From a checkpoint of a small encoder-decoder audio transcriber.
Model: 12M parameters, log mel input, encoder widths [192, 240, 288], encoder rnn lstm, decoder width 256, decoder norm layernorm.
Training: soap at rate 0.0027, batches of 64.
Rows from block 4 of the text decoder, named by matrix and row number. Each number is 500 + 25 x the weight over its row's rms, rounded and kept within 0 to 999. All counts start at 0. Numbers have three digits each. After the name is the row's rms in percent of the matrix's.
# proj: attention output (decoder.blocks.4.attn.proj.weight, 256x256), inputs 215-255
proj.0 102:500500500500514500500544500500500531500500459500465500500500500500500500500463500460442464500500535500500500500575470500500
proj.1 099:500448500534500500500500536462500500500587500500500500500500500500500500500555500500479500500500500500500500500456500500500
proj.2 088:500543500500500500500500535471436500500500548500458500500464500500461500500545500500459444545500500473500500500500500500519
proj.3 090:500500500500500500500500500500500481454500500500500500500500455446500500500547475500424500500480500500500500565500500500500
proj.4 093:500541550500500500500524453500500546539500500576500500500500500500500526500500500448500500500539500558500447500470500500500
proj.5 101:500474500500500500500500500527500456500500500500500500500500561459500500500500500500436500552537535551535500533500500500500
proj.6 109:518500441500461500500500500500458500500500572550549538500444500545500539500488450556500463451500500500500459500500500472500
proj.7 094:458500544500540522500500500452500469466500500500500500500500500456500500500500500500500448500500452561533500500500525500500
proj.8 100:500500546500500500500500500500500500500500500500500500500500474500500500500500500500500500500500500500500500526500472500500
proj.9 098:435500500500500500500450500500500437500539500500500500500500500547523500500500500458546500500500531500500500500427556500500
proj.10 101:543550500522500527500500500500500551500500500466500500550468500500500466524466500500451565500500500500500500500474458500547
proj.11 095:500500535500437523500500500500453433460587500452500500500412537500500436544532500500549500500500459544500500533500500500500
proj.12 102:449532500500500500543460500500500500500500500500500500500539500500433500522548500530500500500500500500500500500473500556500
proj.13 103:473500500500500479500500500500534544468471500500490500500500500500459500533461471500500500554500500500500500500500500532500
proj.14 090:500450500535500500500500500500500500500500500500500500500500500556500500500500464500434500500537445500500500514500463500500
proj.15 098:500500500500500461500463500543500500500500500551500536500500452500500500500500450542465476460500500500500500500500500500553
proj.16 101:500500560500500457545500441487500551514446454527469500500500500500500500500500500540500500500541569472500556500500500500500
proj.17 105:500460500533500445513500500500500500500500454470530546500500500500443500500500535500434500455454500452500500533460500500524
proj.18 094:500500500500500500500500456449500500500547500500500451500500500446500500500500500500500500500537500455560500500500500500500
proj.19 099:444500500460500453534532500500570545500500450553500453500546470500547500500500539500575500500500460500500561488458500500500
proj.20 101:500500542500452548462500500500542500500500500460500500527445531500500500500439500455542554500500550557546467500500500546500
proj.21 100:468500500547468500568500500540500500458569500500500535500552553500500500500564549458500500530500500500500500500500500500457
proj.22 106:500463500500560575500500500500500500549461561500500500545484460459500500500521500500500460500500500500451587500500537500500
proj.23 099:500500545500554500500500456500500500500500500500500500500500461500500500465500500500526500500500500500500556500500467500500
proj.24 101:500500519460500500500500581500532500500500500500500500500500500500469500500449500460463528514438500500500446500500500500500
proj.25 101:545500500556500550500500500500557500551500500538539500500475500500500440550500500500500500500500500500544500500500500444476
proj.26 095:500533500443546500500500500500500500561500500500500500500500500500500500500527500500546500529531500521500500500500500465500
proj.27 102:500500454500500540500500500500500500500500500500537529468500500500500541500500500500552500500500500500500500500500500522500
proj.28 104:430463500500500500500500532451500455552500500500567555459500500500500500500534500500500467535500510447500535452500500466500
proj.29 091:458457500439500500500500443500500500500500500500530500500500500500500559500466455500500535500549500527500500500500500451500
proj.30 109:460542452500561500500500500500463462500464439500500500546500500500500500500531500500500500500500500433500500482546500500500
proj.31 108:545500500500500500448500542500465537500534500500500500541500500500500543500523487500463500500549500500500469542558500500500
proj.32 086:500468500500500500500500500500500500557500452500500531500500472500500540500500500500419456469500546500500500431500459460551
proj.33 103:556541525500548535500500500500500500500568461500442500465500500500500500500500500500500500500500500557500548500500500552426
proj.34 104:526535500500456500500500500500500500562500446500500500500500500500442500500500541500500500500451500445500500500449459500500
proj.35 096:500500481545500500442500500500500537500434500500500500500500476500500500437448452500500500500500528500500500440500500465500
proj.36 094:500500500500534500500500500500500500500500540500500459500500533500565500445500500500550500462578500456500554500500460447500
proj.37 098:500446500500500500500548500527482548556500500500565500500535500500543500451500500500500500541500500500500537500474500500500
proj.38 100:500500500500451500500470500500500500500500500500500500500449487500500500500500555542500470460500551500500500500500500542542
proj.39 098:500473500500500445465500467500486525500461457500500470500500435547500582500500472445500500500500500500500500500500500500500
proj.40 099:500500562548500500500500500500500500547500543542530541569500500500544500500500521514440500500540592500500458448500468500524
proj.41 105:500500500466541500500500541500500500500500445500444500531500500448500500500500478466500500550500464464528500500500500500500
proj.42 094:500441500500500451500451451448500500500500500500532439451500500500500500500500539500551500553500500500500500552500500500500
proj.43 093:461500500500500500500500500454500500500460574500500500500541500500500500524500500500518437500500500500500500500500500500526
proj.44 091:500500500561530500500500500500500500526500500454500559452500500500500500500500500439500500500500500500500500500541500500557
proj.45 104:500500475500500500500500464541500500500500563500500500500500500500500500500500500569500500500439500462531500500559500500500
proj.46 108:500518500468500518500453537452500500500500500468536500500535500500500500500500500500500551500500500500500500500500462500500
proj.47 096:500445557500500500500472500500526500500500500500500546500522459500426500449500500500500500466479591536534500500500500500500
proj.48 095:500500500525556500500500500500555500500560500500500463500500527546500500529542500500500439533500500500500500500500500500514
proj.49 104:500500500500500558500500500500500566500500560500433449500500500500500500500500529500478500500474471500535500500444500500500
proj.50 110:500512500500441444500549500500476500500445500477500500500469553500500456500500440500540467558469470500500500500464500500500
proj.51 099:500500500562500500547540500500534500500500535500500456500529500500500500500500500467452500538551500453500462500500468500500
proj.52 094:500474500500530449474500500436441463500500567500500500500422500500500500500500500500500500500453456475500500541500500500500
proj.53 098:500500500525442500500500536500556500500500500500500430500500535500500500462500469532500500500500500500500500500500464430460
proj.54 102:500500455500500552560500500500500559500560500500500465500525500500500548500500530500500500500500500500500437500500500454539
proj.55 094:445419500557500500500500500500500500456500500500500500500500500556500500500500453500500500500472500547500500546500500500500
proj.56 106:438546500544452500500500500468553486500500418500500500481475563500500500500500500500529500500500522500500500500500500558500
proj.57 101:537500500500500500500500500500500500552500500500500468500450500500550500500500500500472500500562500500457500547500500500500
proj.58 096:500500500500551455500500500500450500500500440558500500500500500500529500500500500472500462466538500435500470500500500500500
proj.59 104:435500468500448554500500551500500500500500500500559500500500500500500500500500500500500500500500500500500500500500500500500
proj.60 108:443500500531475500555500500500500531500543500528500500500500447473500534500500500476557500526500446500476500500543524500456
proj.61 092:449500500500500443500531500551500434500519533500500500500500500463500500500560500500500547500500500472500500544500500522500
proj.62 106:500500554500500550500460559500538443500500526500500535500500451500500500467500500537500500466500500447500500532500500500541
proj.63 104:500500500500533500500500500439500500442567500500448500456500500441500470500500500500500500500453430500516500500434500500500
proj.64 103:500500500500500500549500500500500500500500500500529500477453500500471500500500527545429500500500469500500500446500427523500
proj.65 097:500500500500437500440500500500500551500545500500500500500500500500500527535545479500500500500550500500500500500500500500500
proj.66 099:465500500500500551555500500537500500500500500500500500500500500500500500500500500534500500500500438500500528500473500463500
proj.67 109:451500500500459500465500500528500500559459500465500475435500530500557464500500500443500500500500542500500500455500500500500
proj.68 090:500468500500538500444433500500500445456500500500500500500561579500462436500500500442500500534461500500500450500500500555500
proj.69 099:500500500500500500500500500500467457451500500500500500500500500500500551500500500500500542500500500460500474536500500560500
proj.70 098:500500459500500460500449500500500500500500500456500500500500500500500450500535500500500500458521500500500500500500500500500
proj.71 099:534543500500500500500500500545500500500500500551459500500551500500500544500500500500500458575500500500500429532500559500500
proj.72 100:453500500546500513500570500476468447500500500560500500500490500500454500500500431500500500500500527500500500500477477475500
proj.73 102:500458500445500500500500500500500500500455537500500500500500500500466500432500456500500500500500546500500531500443543500500
proj.74 107:500500465455500476500458500452500438471500500500500449447500500547545500529459500475453472500500500500500500500500500500500
proj.75 090:470500555500500500500500500500465500500500500479500500500558500478500526500500452500500519500500443500500500451500500500500
proj.76 090:500500500500435500440500500500500500451500500500500456500500500500500500500500553540556500500546468467500559500442500500500
proj.77 099:455500500447563542538500500500500500500500500500500543500500500473525500500500500500500453540500500535500500542500524461500
proj.78 102:500500500558500527500546550458500515500500534500519500500500500500500500522445500447466547500500500500500453481450443457500
proj.79 104:500500500500500500500500500500500500500500500444536546500500500500500439500500500470537538500500427500500500500500500500500
proj.80 108:500500500500500500500500500500448500540439474457500500500500432550524500500467500531464500500500533500448542500526500500500
proj.81 098:500500500553500451500537500536500500500500500500500500500500500500473500500500500500500500500500500560500500500500538500500
proj.82 102:500500500500559474500500544500500560500500500500500500553500525454500525500452500500500500457500452466500500500537500500449
proj.83 098:500500500500500500500500500446500500500438500436500500500500500500480500473500538447500500500544500450500500461573477437500
proj.84 093:500474500453474500500536534500542500500500500468500500439500500464500500500500500437464516500500439500563500586500500500532
proj.85 103:500562444500522500500500500500523500458500500500500500526500449500447500500549500500561500500500500500472427554500500500463
proj.86 100:464500500500500500500500539525448429500454500500459539500500500500500500500500500500449500500500500500500452500500463500541
proj.87 099:500500540500500471462500500500500500466534500500500500463500500500529500451500500500548500575500500441500500537500529500500
proj.88 098:500445500558530533500500500544500546500500500578500483500500481500578500500500500500500500446500500500500500500500500500500
proj.89 103:500457500500500500452500500500500500500566500458500500500500500500526500500500500500500545500537500491500500500500500500500
proj.90 093:437500500538500430472500500545500500500465500453500500500500538472500500500521500500500448500500500500500500556500564564500
proj.91 113:500550500500500500500500500500500534500500549500530456500500500500500500500472500446500520542500500533535500500500500500557
proj.92 111:500500455547452452457500500536500500500559550469500469500531500474527527556500500500500500500500442500500500500500500500500
proj.93 101:500500500500500500500500500500545500500442500500500500500564500500448542500500500500480500542545500500500500500500500500500
proj.94 100:500500500500500457500500500540538500500500500454444573535500483500442500500500500541444529535448500500500500500471549500525
proj.95 102:500500500500527515536500500500500500451500454500500466500500500500465500500500500500464500536500462500500500500500463500500
proj.96 103:500500474500500500500500500500536500500500515531530500480500500500539553500500500500500500500500500473500500448500524500500
proj.97 103:500500500500471500500500500548500459500500456559500462500500466464500441500500500500500448551500500500500500500500500462500
proj.98 106:500500500500500500468500500500500500500500500533457500500500500500500500453531500500569545555500500449500500455500500500547
proj.99 098:500500500462500500500500500500500500500500500436500500500437500443500524500500500500500500500500542500500500441500500500500
proj.100 095:500500500500537500500453500539536500500467500500500460500500500500548559500476500543471500500500500446500543500470500500500
proj.101 102:500494500543500500537500500500500500532446500500500500500461537500500500500531469500500563442500500500500500500500500500500
proj.102 096:500500555500461552500500500500474458500500500550500500500500466569500500544466535500500500455500533500444549500500500500500
proj.103 102:475577449500500525548500500500500500500500500470461524500466500500500500500500500500500439500500453500553448500524467500500
proj.104 104:472546560500500500500500500500528500453500500529500500500454500500500462500500500434500500500444500451500500500500500500500
proj.105 088:485500500500564500500500500500500469578450500536500450500500500555500500500500500464500500560500500500590500500455500520500
proj.106 103:500500500500500500500500500500500541466500500500500500500500500500500465500500500500527500500500500500544522463500500500500
proj.107 102:460546500426500500500579500529500500525500500500500446500500500500500500500500500500500500500500464553473500500482500500453
proj.108 106:457500557467478500500500500541500500500466500500500500450442500500500500500514500567500500500532500455459540532500545500500
proj.109 104:500468500500500500500500500500528500500568563429500447500500500500434500500500548560500500537467500500543500500500535500500
proj.110 085:500500500456500500500500500500523500500500464500500500538500500500500500500500457500500500500500500500443457500500500500500
proj.111 102:531500532500538460500500500500500466500500500446500551500500500500523500500538455500534453500500500500500500500500500500500
proj.112 105:464500500500500484500500519500500500515436500494500500500472500500500500540500459536500500560500500500500500500500537500500
proj.113 101:500500500500500500500500500500447500500500500500525528500500500500500465500500475500565534500500500500453500500500500500450
proj.114 108:500500532500500500500500500500537500443500550500500500500500535500500500500500500500532500500538500552500500500500500500500
proj.115 100:500527500541500500500443500424500500537500500535500500500500500545500500500459500453476500500500500500500500500500548500500
proj.116 094:500500500536438500542569469500450500571500500437544500538500500500500500500500451467537566500500500500500515500500500500500
proj.117 098:462500500546433448547484500500564500500500500547500477500500500500500500512500500570500441558500425500500500500500441562500
proj.118 097:467500500500500536500500500500572500574500523500500460500500500573500459500500500565500500500500500500450531500533500500541
proj.119 112:433519500500500527500445500449463541500500500438500461500500500500500500500500500543500500500517539464467500500531500500500
proj.120 110:535537500445535500500500500500549453500500500500500500500552500500500500542500537500500454500500518500500500500500535500451
proj.121 097:500500500500500500500487500500500555473471500500446500540500454464500500448552500577500500548468500540500461500434500500500
proj.122 106:500500471500469551500452500527533500500500500500500500500500500529500555500543500474500500546549500500500500540468532500461
proj.123 096:500500500500457547500500500567500500500500500500500463448500500500500544500500500464500555538569500500500433500500500530458
proj.124 099:500500476500500500500500500539500533557451500500500545452500500530500500500460542500564500500500500500500500500475500500453
proj.125 106:500500500500500500500500533448460435500459451500538500500500547500462454500472543500500500500500500500500500500500500500500
proj.126 105:536500466500500559500500552451500500540500500500500500500500500500500500530500500500500500500500500465500500541468569500500
proj.127 094:500500500432500500500500500500500500500444543450500500500500500500500500500500569472500500459500500448500500528487500458554
proj.128 102:529537500500500500545500500500500500500500500500500500500500457541500532500452500447500500500500418500500500500574500462467
proj.129 098:569557500446500500500554500442500500457500500448480541500500500500500500500551500500500500500464500500500463500500446460436
proj.130 098:472500500500500522500500427500500500500500500500500500550500547555500500500500541500500500527456500500500500500500500500500
proj.131 096:500500535453500444500500500500500500500500500500500500500500500500500500500500532500572500515530453468500500500500500500500
proj.132 096:542500500531500500500527500549500500522500500500500444500500500500500535500500463500500500500500500500500500500500500462527
proj.133 087:500500500500460500500500500500570570500500561500500500500500467500445500500500469500500500500500500500500500500500500500500
proj.134 102:442449500500471520500500500500500545500500500536500539442543487500544500500500500500500500500500553500500500500500500500534
proj.135 093:500548455500551500500500500500500500500500500447534500443500500547500530539500426500500500461500449472500540500500500467457
proj.136 093:548473500538500500500500500455500500500500500437546534527500500500500500500547500557545500500529473500500500500538500500500
proj.137 103:500500438500500500533439551512500500500466500500500574538500500500500500500500500465500500500500500531500500500551500545500
proj.138 110:500500500500500534500458500500500500466500500520500500500500500500475444408500558500528500548500500554500500500500500500500
proj.139 108:557500500523517500500452500500500500500463449561500500470500500500538500555471560500500500500500500500500500500468500448500
proj.140 101:500500500568463470455500441500457500457500500500500500500500500456538500500500500500500500468500500500530500500500548500500
proj.141 105:554448500446500442500500500447500500500471442500500500465449561464479478500500500466500500525500486477500500500538500500500
proj.142 107:444500464531500500500500500467500500500571551500500500500500500500500500525500500569500500562570446500500500537525500500473
proj.143 092:500500548500500452500542500500500487500500500500500500451500500528500500500500552467443500500500500500500500500500500500564
proj.144 099:548500500500500500500500500500466525472500500443500500500500500500500500500500500446500500453500500500500500500500500500500
proj.145 109:554500500500451468500481500500500541500470527500471500500500500500531500500531500500500462500500500500500500483529500500500
proj.146 093:500500571500500437500500526539578500437500472559500535500500474500500500500500500557500451475500500500500500426500500500500
proj.147 104:500500500526442500500467500543500549500500500500500500500500500452500480452500500500451500500539500500500500500500500440528
proj.148 096:500500443500500500442500470439537500500460500500500500443500500500500500546500500500500500500500500525459500500500500500437
proj.149 104:500500500500500500500500500500500544500532500500500500500500500500500500474500527475500500522452500500500430500500500500500
proj.150 101:479500451500540537500500539500500558500434500467566462500500500500500552500500500500562500500500500500500500500461500500500
proj.151 107:500500500500442500544500540500500500500500470500500500468500500500500500500516500500500459500500450527500472500500500448448
proj.152 090:500500552500553500500500500500500541500500500454454500450500500500500500454500500500500535500500500500459500500500461500500
proj.153 097:500451500500460459500470500500432433500544500500475527500449500500500500500500500500500500500543500440468500534500500500500
proj.154 107:529500500500500500454500500500471477500500500500500500532500481500500500456500500453500447500500443530530500500500500457500
proj.155 096:500500500500500500534500500500444536457500500500500500500500441500500500500500530500500500500475549500440500500500465500555
proj.156 097:500543500500500500527500500500563500500500500500500500500560515500551500547455533500500550544500538500500459500500500500500
proj.157 100:500500436500556500500500500500500535500500500500500500500500532500463500500500500500476500500500476473500500500500500500563
proj.158 103:500500458472500500528437500500500500500544500500500431500500542546479500500500500500500550460500500500554558500500500547500
proj.159 097:500500550500500500429500500500500550500500500500500500500458500500500543500500461555500500450500564500500500468500500500446
proj.160 102:500500500560541500550500500543532500557500500500500500500500464500551459539500545500500500500465441500455453500500500545500
proj.161 097:529500443500559462500500500500500500500500538500500557500550500500500500500462434500500500466500533556500500500456500500500
proj.162 098:544559427500500500500500500541500500541500500500542500547500500500500500459500500500500500465500500500500500559456500500471
proj.163 097:500500500542500500440500500500500500532536451520518500500500500500464500500500556500500500500500470500549500500500428500500
proj.164 095:500565549440500554443500500527500500548539500452500500458442500478500500500582500431544500500500500500500500500500540438500
proj.165 107:443500500500452500550462500500456500500475500565446463500465500500500500446434553500500500451500500522500460445540500500464
proj.166 102:478549477544500500500500500500500500500461500541500465523500500459500500500500500426471500500433500460527500500500500552500
proj.167 102:500500545500500500538500500500500447528500500500500500548500500500564466500434500564500500500500500536500500500500500553540
proj.168 103:500445537500500500500500446500500500500500500524537500451500500500500551500500500500469469500538500442563531541500500500500
proj.169 094:557544500500500500551568500539500452555500500500500500500500500500531543500500468500453500500500461500456470500442500500500
proj.170 091:500473500442500540500500500500500500500500500500500500500500500500500500500422500500500500500500500500500500500440500500500
proj.171 094:500500500500500500500472448542586500500466500431500500500550500436545500500500543500500527500500500500500450500535500546500
proj.172 101:500537500500459500500500500500500500500500500433500539500500500500450500500500546500547500500500500500500500534500500500500
proj.173 111:500500454500500535500500500500556557500530500544500521500500446541500500500500500500500500442545500535500489500500500500500
proj.174 097:500484531500500500450534500535500462500534500467500500500450500454500500500500490500500500500437500545500534500500500574500
proj.175 097:500500500462500500442455500500534500464500500500500422556472513500482500500429500500500500500500500500500500500500500500466
proj.176 112:500500538500500500500500500440500464500540551500500500500450500500443500500456500500500500500479500500500500461500544500500
proj.177 100:500540562500483500500500500535572500500500500523500500500562500500500500500527500471500481427455500500500500466500476500467
proj.178 100:463480500538500454500500500426560500500500500500500455500500500500500500560458500500474500500455500500439455500500500458500
proj.179 090:500467545500500442500500500478500500541535500500471500457500460461500500500458500500500500500527500500568573500500500500500
proj.180 089:500500500500500525500500452464500434500424500500454500500500500500500500500500500500500500500500536542500500500500500500500
proj.181 095:564500540500465523500500500500500500536451500451500500500500500500500500500500500500500456458500485500546500527577500500500
proj.182 099:500500535500459500500523451500455500500479452463500500555500538546562500549554500547500500500500432500500500500500500500545
proj.183 097:500500457543500500500500500500500500445500500458500500500500500500520450500528500500500548500450528500550500500500500500500
proj.184 099:500556500440500500459500500500545500500500537452476500500500500500553529500562500500525500500500500500446500500441500541500
proj.185 100:570500500500454471500500500500543500500464500500558500500500460500500500500475500500500500500500500500451500500500500500500
proj.186 106:500458500464521550559500500500500500500500537548454456500500500500500500500500458500487500500500535500500500456500500551500
proj.187 104:500543500500500500500545500458500500462500550500500440500500458500520500500548500500500543500500500500500500500500545472500
proj.188 104:500500470500551500500500447500545500559500500467500500500460500500500500500457524447500500500500500480500500500430500500500
proj.189 101:500446500500500500529442500500500458472464500500500500500471500449500500500500515467500500500460500500459500500500500500500
proj.190 090:500500500500541500500453500500500500461500500500500500500500500500500438500443522500570500500500500500500583480500500575500
proj.191 096:500500473546500500500556500500500534546550527500500500444500469500452524500513500500457500544500500500500500551476500500500
proj.192 100:500463500500500567447500500500500500500455500500543500500539500500500463447500500500500500500500459500541500568500500546553
proj.193 096:500500500540565500541456500500541443500500500500500500500500500500500500500500500483500442500555500500524570500500500500500
proj.194 095:457439500469500500527500500500500555500500500500500466500500500500500500500500500500500500500452500500522500454500500500500
proj.195 097:500500500500500500500500500500500533500473473470500500500500500454474500500500500441500571500500540500500500500470461500500
proj.196 101:448500500500454500500500541500500500438500469500500500564543555500500500500500469500537531500500500500520500548540500477470
proj.197 105:500448500500500500500500537500500500435484500500500543457500500500500539500500475500468500500500536500500500500500500500527
proj.198 099:500500500500500500500500500500500500565500500500500435533500477476500500478480500500500500500560539532500500500539500500461
proj.199 105:500466500500500500500531474500500500500500533500500500500563500535547500500469500500500500500546546500500500500500500500500
proj.200 088:470500500500457500500500450449500500500558500500500461500500500500436500500500500500500449500500544500447500500500500500500
proj.201 108:575457500546500500500500469500500538440520500500483500500500471554462541477528442500500420500500500473500500500500545500432
proj.202 105:458500500500500500535500500500439500500500500500500537516456500500447500554500500500461457500551500541500500425471480500500
proj.203 099:559500500500500500464500500500500528500500447467500500500500535425500500437544500500563458500460500500500500500500470457500
proj.204 104:552525500500439500500500500500534556500466500500500500500500500544500500477500535500472500500500500500500500500500500457539
proj.205 101:543500500500440500529500470542467500451455500500500500500500500500500500500453500500457500500455500500535500461500446500500
proj.206 094:500500500500500500500500464500500500500500500500540500500500500464500500500451500500500500435500500464500500552500500500478
proj.207 095:500500478534500443500500500461500500500500542530500500529500500500500500467500566554500500500500500535536537500462500500500
proj.208 096:500500551500500500542500500500500500546500500518500500500500461500500500521500500432500500535500500500500500500500500450500
proj.209 106:500517500560500500500500520526500444500500500558555500449500500500500447500560500500500500541500500500500500500500500500500
proj.210 094:471500500500500533500500500500500500500556500500500500500500500570544500500500500500457460500500500500500459572500534500500
proj.211 117:531500500468455481461500485500464500500463550500534500456500540500529546559500500500500500436500500500500500500452519500500
proj.212 100:500528500445546500500500500500500500543500500500500538474500449500500500459500500500500500500500527526564500500500500500500
proj.213 104:500483500500500484461500500500460480544532500439500473500500500500500550500500500500500500429500500500557500500500500521528
proj.214 102:552462500500500500543543500478500500500536526555500562500500500500539500555500500500500473500462500500500571500458500500480
proj.215 110:500589500500458500500500461463500500500469500523500500500534500500500523500500500500500500459500500500500500461441465500500
proj.216 101:466477454451500500500500500500500500500500500461500455500500486500500500424500500446500469500500500543500500500566500500542
proj.217 085:500500500457500500536500500500500500500500500500500500450447500556543500500500500500500560500500500431500471500500500500552
proj.218 101:467461500468500473500500500452500500500500500562500500500500500538552455500500500500435553500500500500539500468500522500500
proj.219 110:529540500481500452500545500539463457500500500549459500500500500448474447500543500444500500500500541500500547564500500500500
proj.220 098:500449500484500500500500444500500442476500500500551500500519451524564500500500500500500447500500500500500548500500500554500
proj.221 097:500529500500460500500435500549500513540500543500500460500500500457500500500500500500500461500500500459500430500548574468500
proj.222 103:539447463540500550500500500533469532551500500500500500500500500544500500500543500500500489500500500527500548500500557529500
proj.223 098:500467433500500500481536500500500500547500500500500500500500500543455500500500426500500561500469471500500500531500500500500
proj.224 100:500500500500500500546500500500500500500459500500500525500424546576500562500500500500500500500500500500500500500453499534500
proj.225 091:500500500500500500500500500500500500500500588500500500500500537500539500500500560500500500500500500500500552500500500500500
proj.226 100:500500500500500500567526500500560522500500500500500551500500559500462417500461500532500500500500464500500500500500500559500
proj.227 104:537548458500500500500500500500500500500500518533500500500500559500500500500500500500544500500500500452533500500452464500500
proj.228 099:478562500464500500500500500500500500500433500500500500500500500500500500500500500500500500500500500561584500439500500500500
proj.229 100:500500529500500500500555463549500452465500534500500537527573500452500551500500500500500500500500500500500444500432500500500
proj.230 098:500543500500500438500500500500500451500500500540500500500461523457500500500500527500500526500570527500500500529500575500500
proj.231 097:546500500500500500552550471500500500500500557500543500500500500531500500543544443545452500500500500500500500500500500500560
proj.232 100:500435500500500500542543500536500465500440500500453500500500500500500469500500500500500500500500500500500500500500500500500
proj.233 104:500538500557500500546500565500563549500500500500500500500500500500445455500500559500500500480500452500500468500500500500456
proj.234 091:500433500500549461500500500500500500500500500545500527500500500454500461500437500435500500500500500500500500500419550500426
proj.235 099:500453500541500500519500500500555500529500500500500447500500455500500556534542500500500445457549500500500500500500500500452
proj.236 097:500500500500500569500436500500500538500500500500453500500500476500500500444459481555500449500500500500500451500500459550438
proj.237 101:500544500433500500500500545500541500500500500500500500500458549500432443500500462530500500459500500500500500500500563500500
proj.238 104:552478562500529500500500500500500500463500500545500542500500500500500529500500500500500500500525500484465500500460461500500
proj.239 115:500500500500500536500538500479500532500500500500543500500536462500500459564500445500539500464534500550500442485466500500500
proj.240 106:500547500500500500473500500500500500500500534500500500500500500500500535500459500500490500517451500500500534500500500449500
proj.241 098:500500547431455500476500500500500500543529500500500500500500500473500468500436500500564500527500555500500467500500500500500
proj.242 095:500500500500500500543500500448500500500455500500461500500538500500500500500500500500500481500436500546500500500500500500530
proj.243 104:543500500500500500500477500500500500500500500550457463500500500476500500500500555500500500500430500500500500454459442500500
proj.244 108:536500549500500500500500500500500465500438500500500524500463500500500434422500500500500500500500500500500525500500500475500
proj.245 095:500500500500500500500500546500559500500500500442524500500500500500500564538500500500559500468522544500500500500500500475410
proj.246 107:566559500500500500500451553453449466463500500440500500500500500500500500500500529500443545500500500563500500500500456543446
proj.247 098:500500564500464500500434500533559500500500553500500530500541500500500500500500545540437500500500500554437500500500584465500
proj.248 098:500500500500500500500459500500500500500523472500500500500500500500500500500500500500500500460500500500500500500500500500475
proj.249 093:500500500500500463447500500500500500500500500500474500500500500500500500448448500500478542500530500500446500500500526500500
proj.250 097:500553500500500545500500500500500500500500500500500500533500565528536500557457500500500500500500500500500500500500500500464
proj.251 093:500555500500500500448500500548500562500500500500453500574500500539500500448500500500500500500500500447500500472452500538500
proj.252 098:500500500500500449464500456500500500559500500459500453524434500530500500500469500500530500463500500500541500500500500500500
proj.253 104:500500500500555500569500500534540500500500500500500500500500500454500500500500500500547500500500500556500500500437500500500
proj.254 092:500500500500500456557500500500500500500500500500500500500560500428500472500476500500500500465500500500500500500558500500500
proj.255 101:500500465500500500500555500542500444500575500500500527500530500500500500551572500549540557500500463500500441460562500565500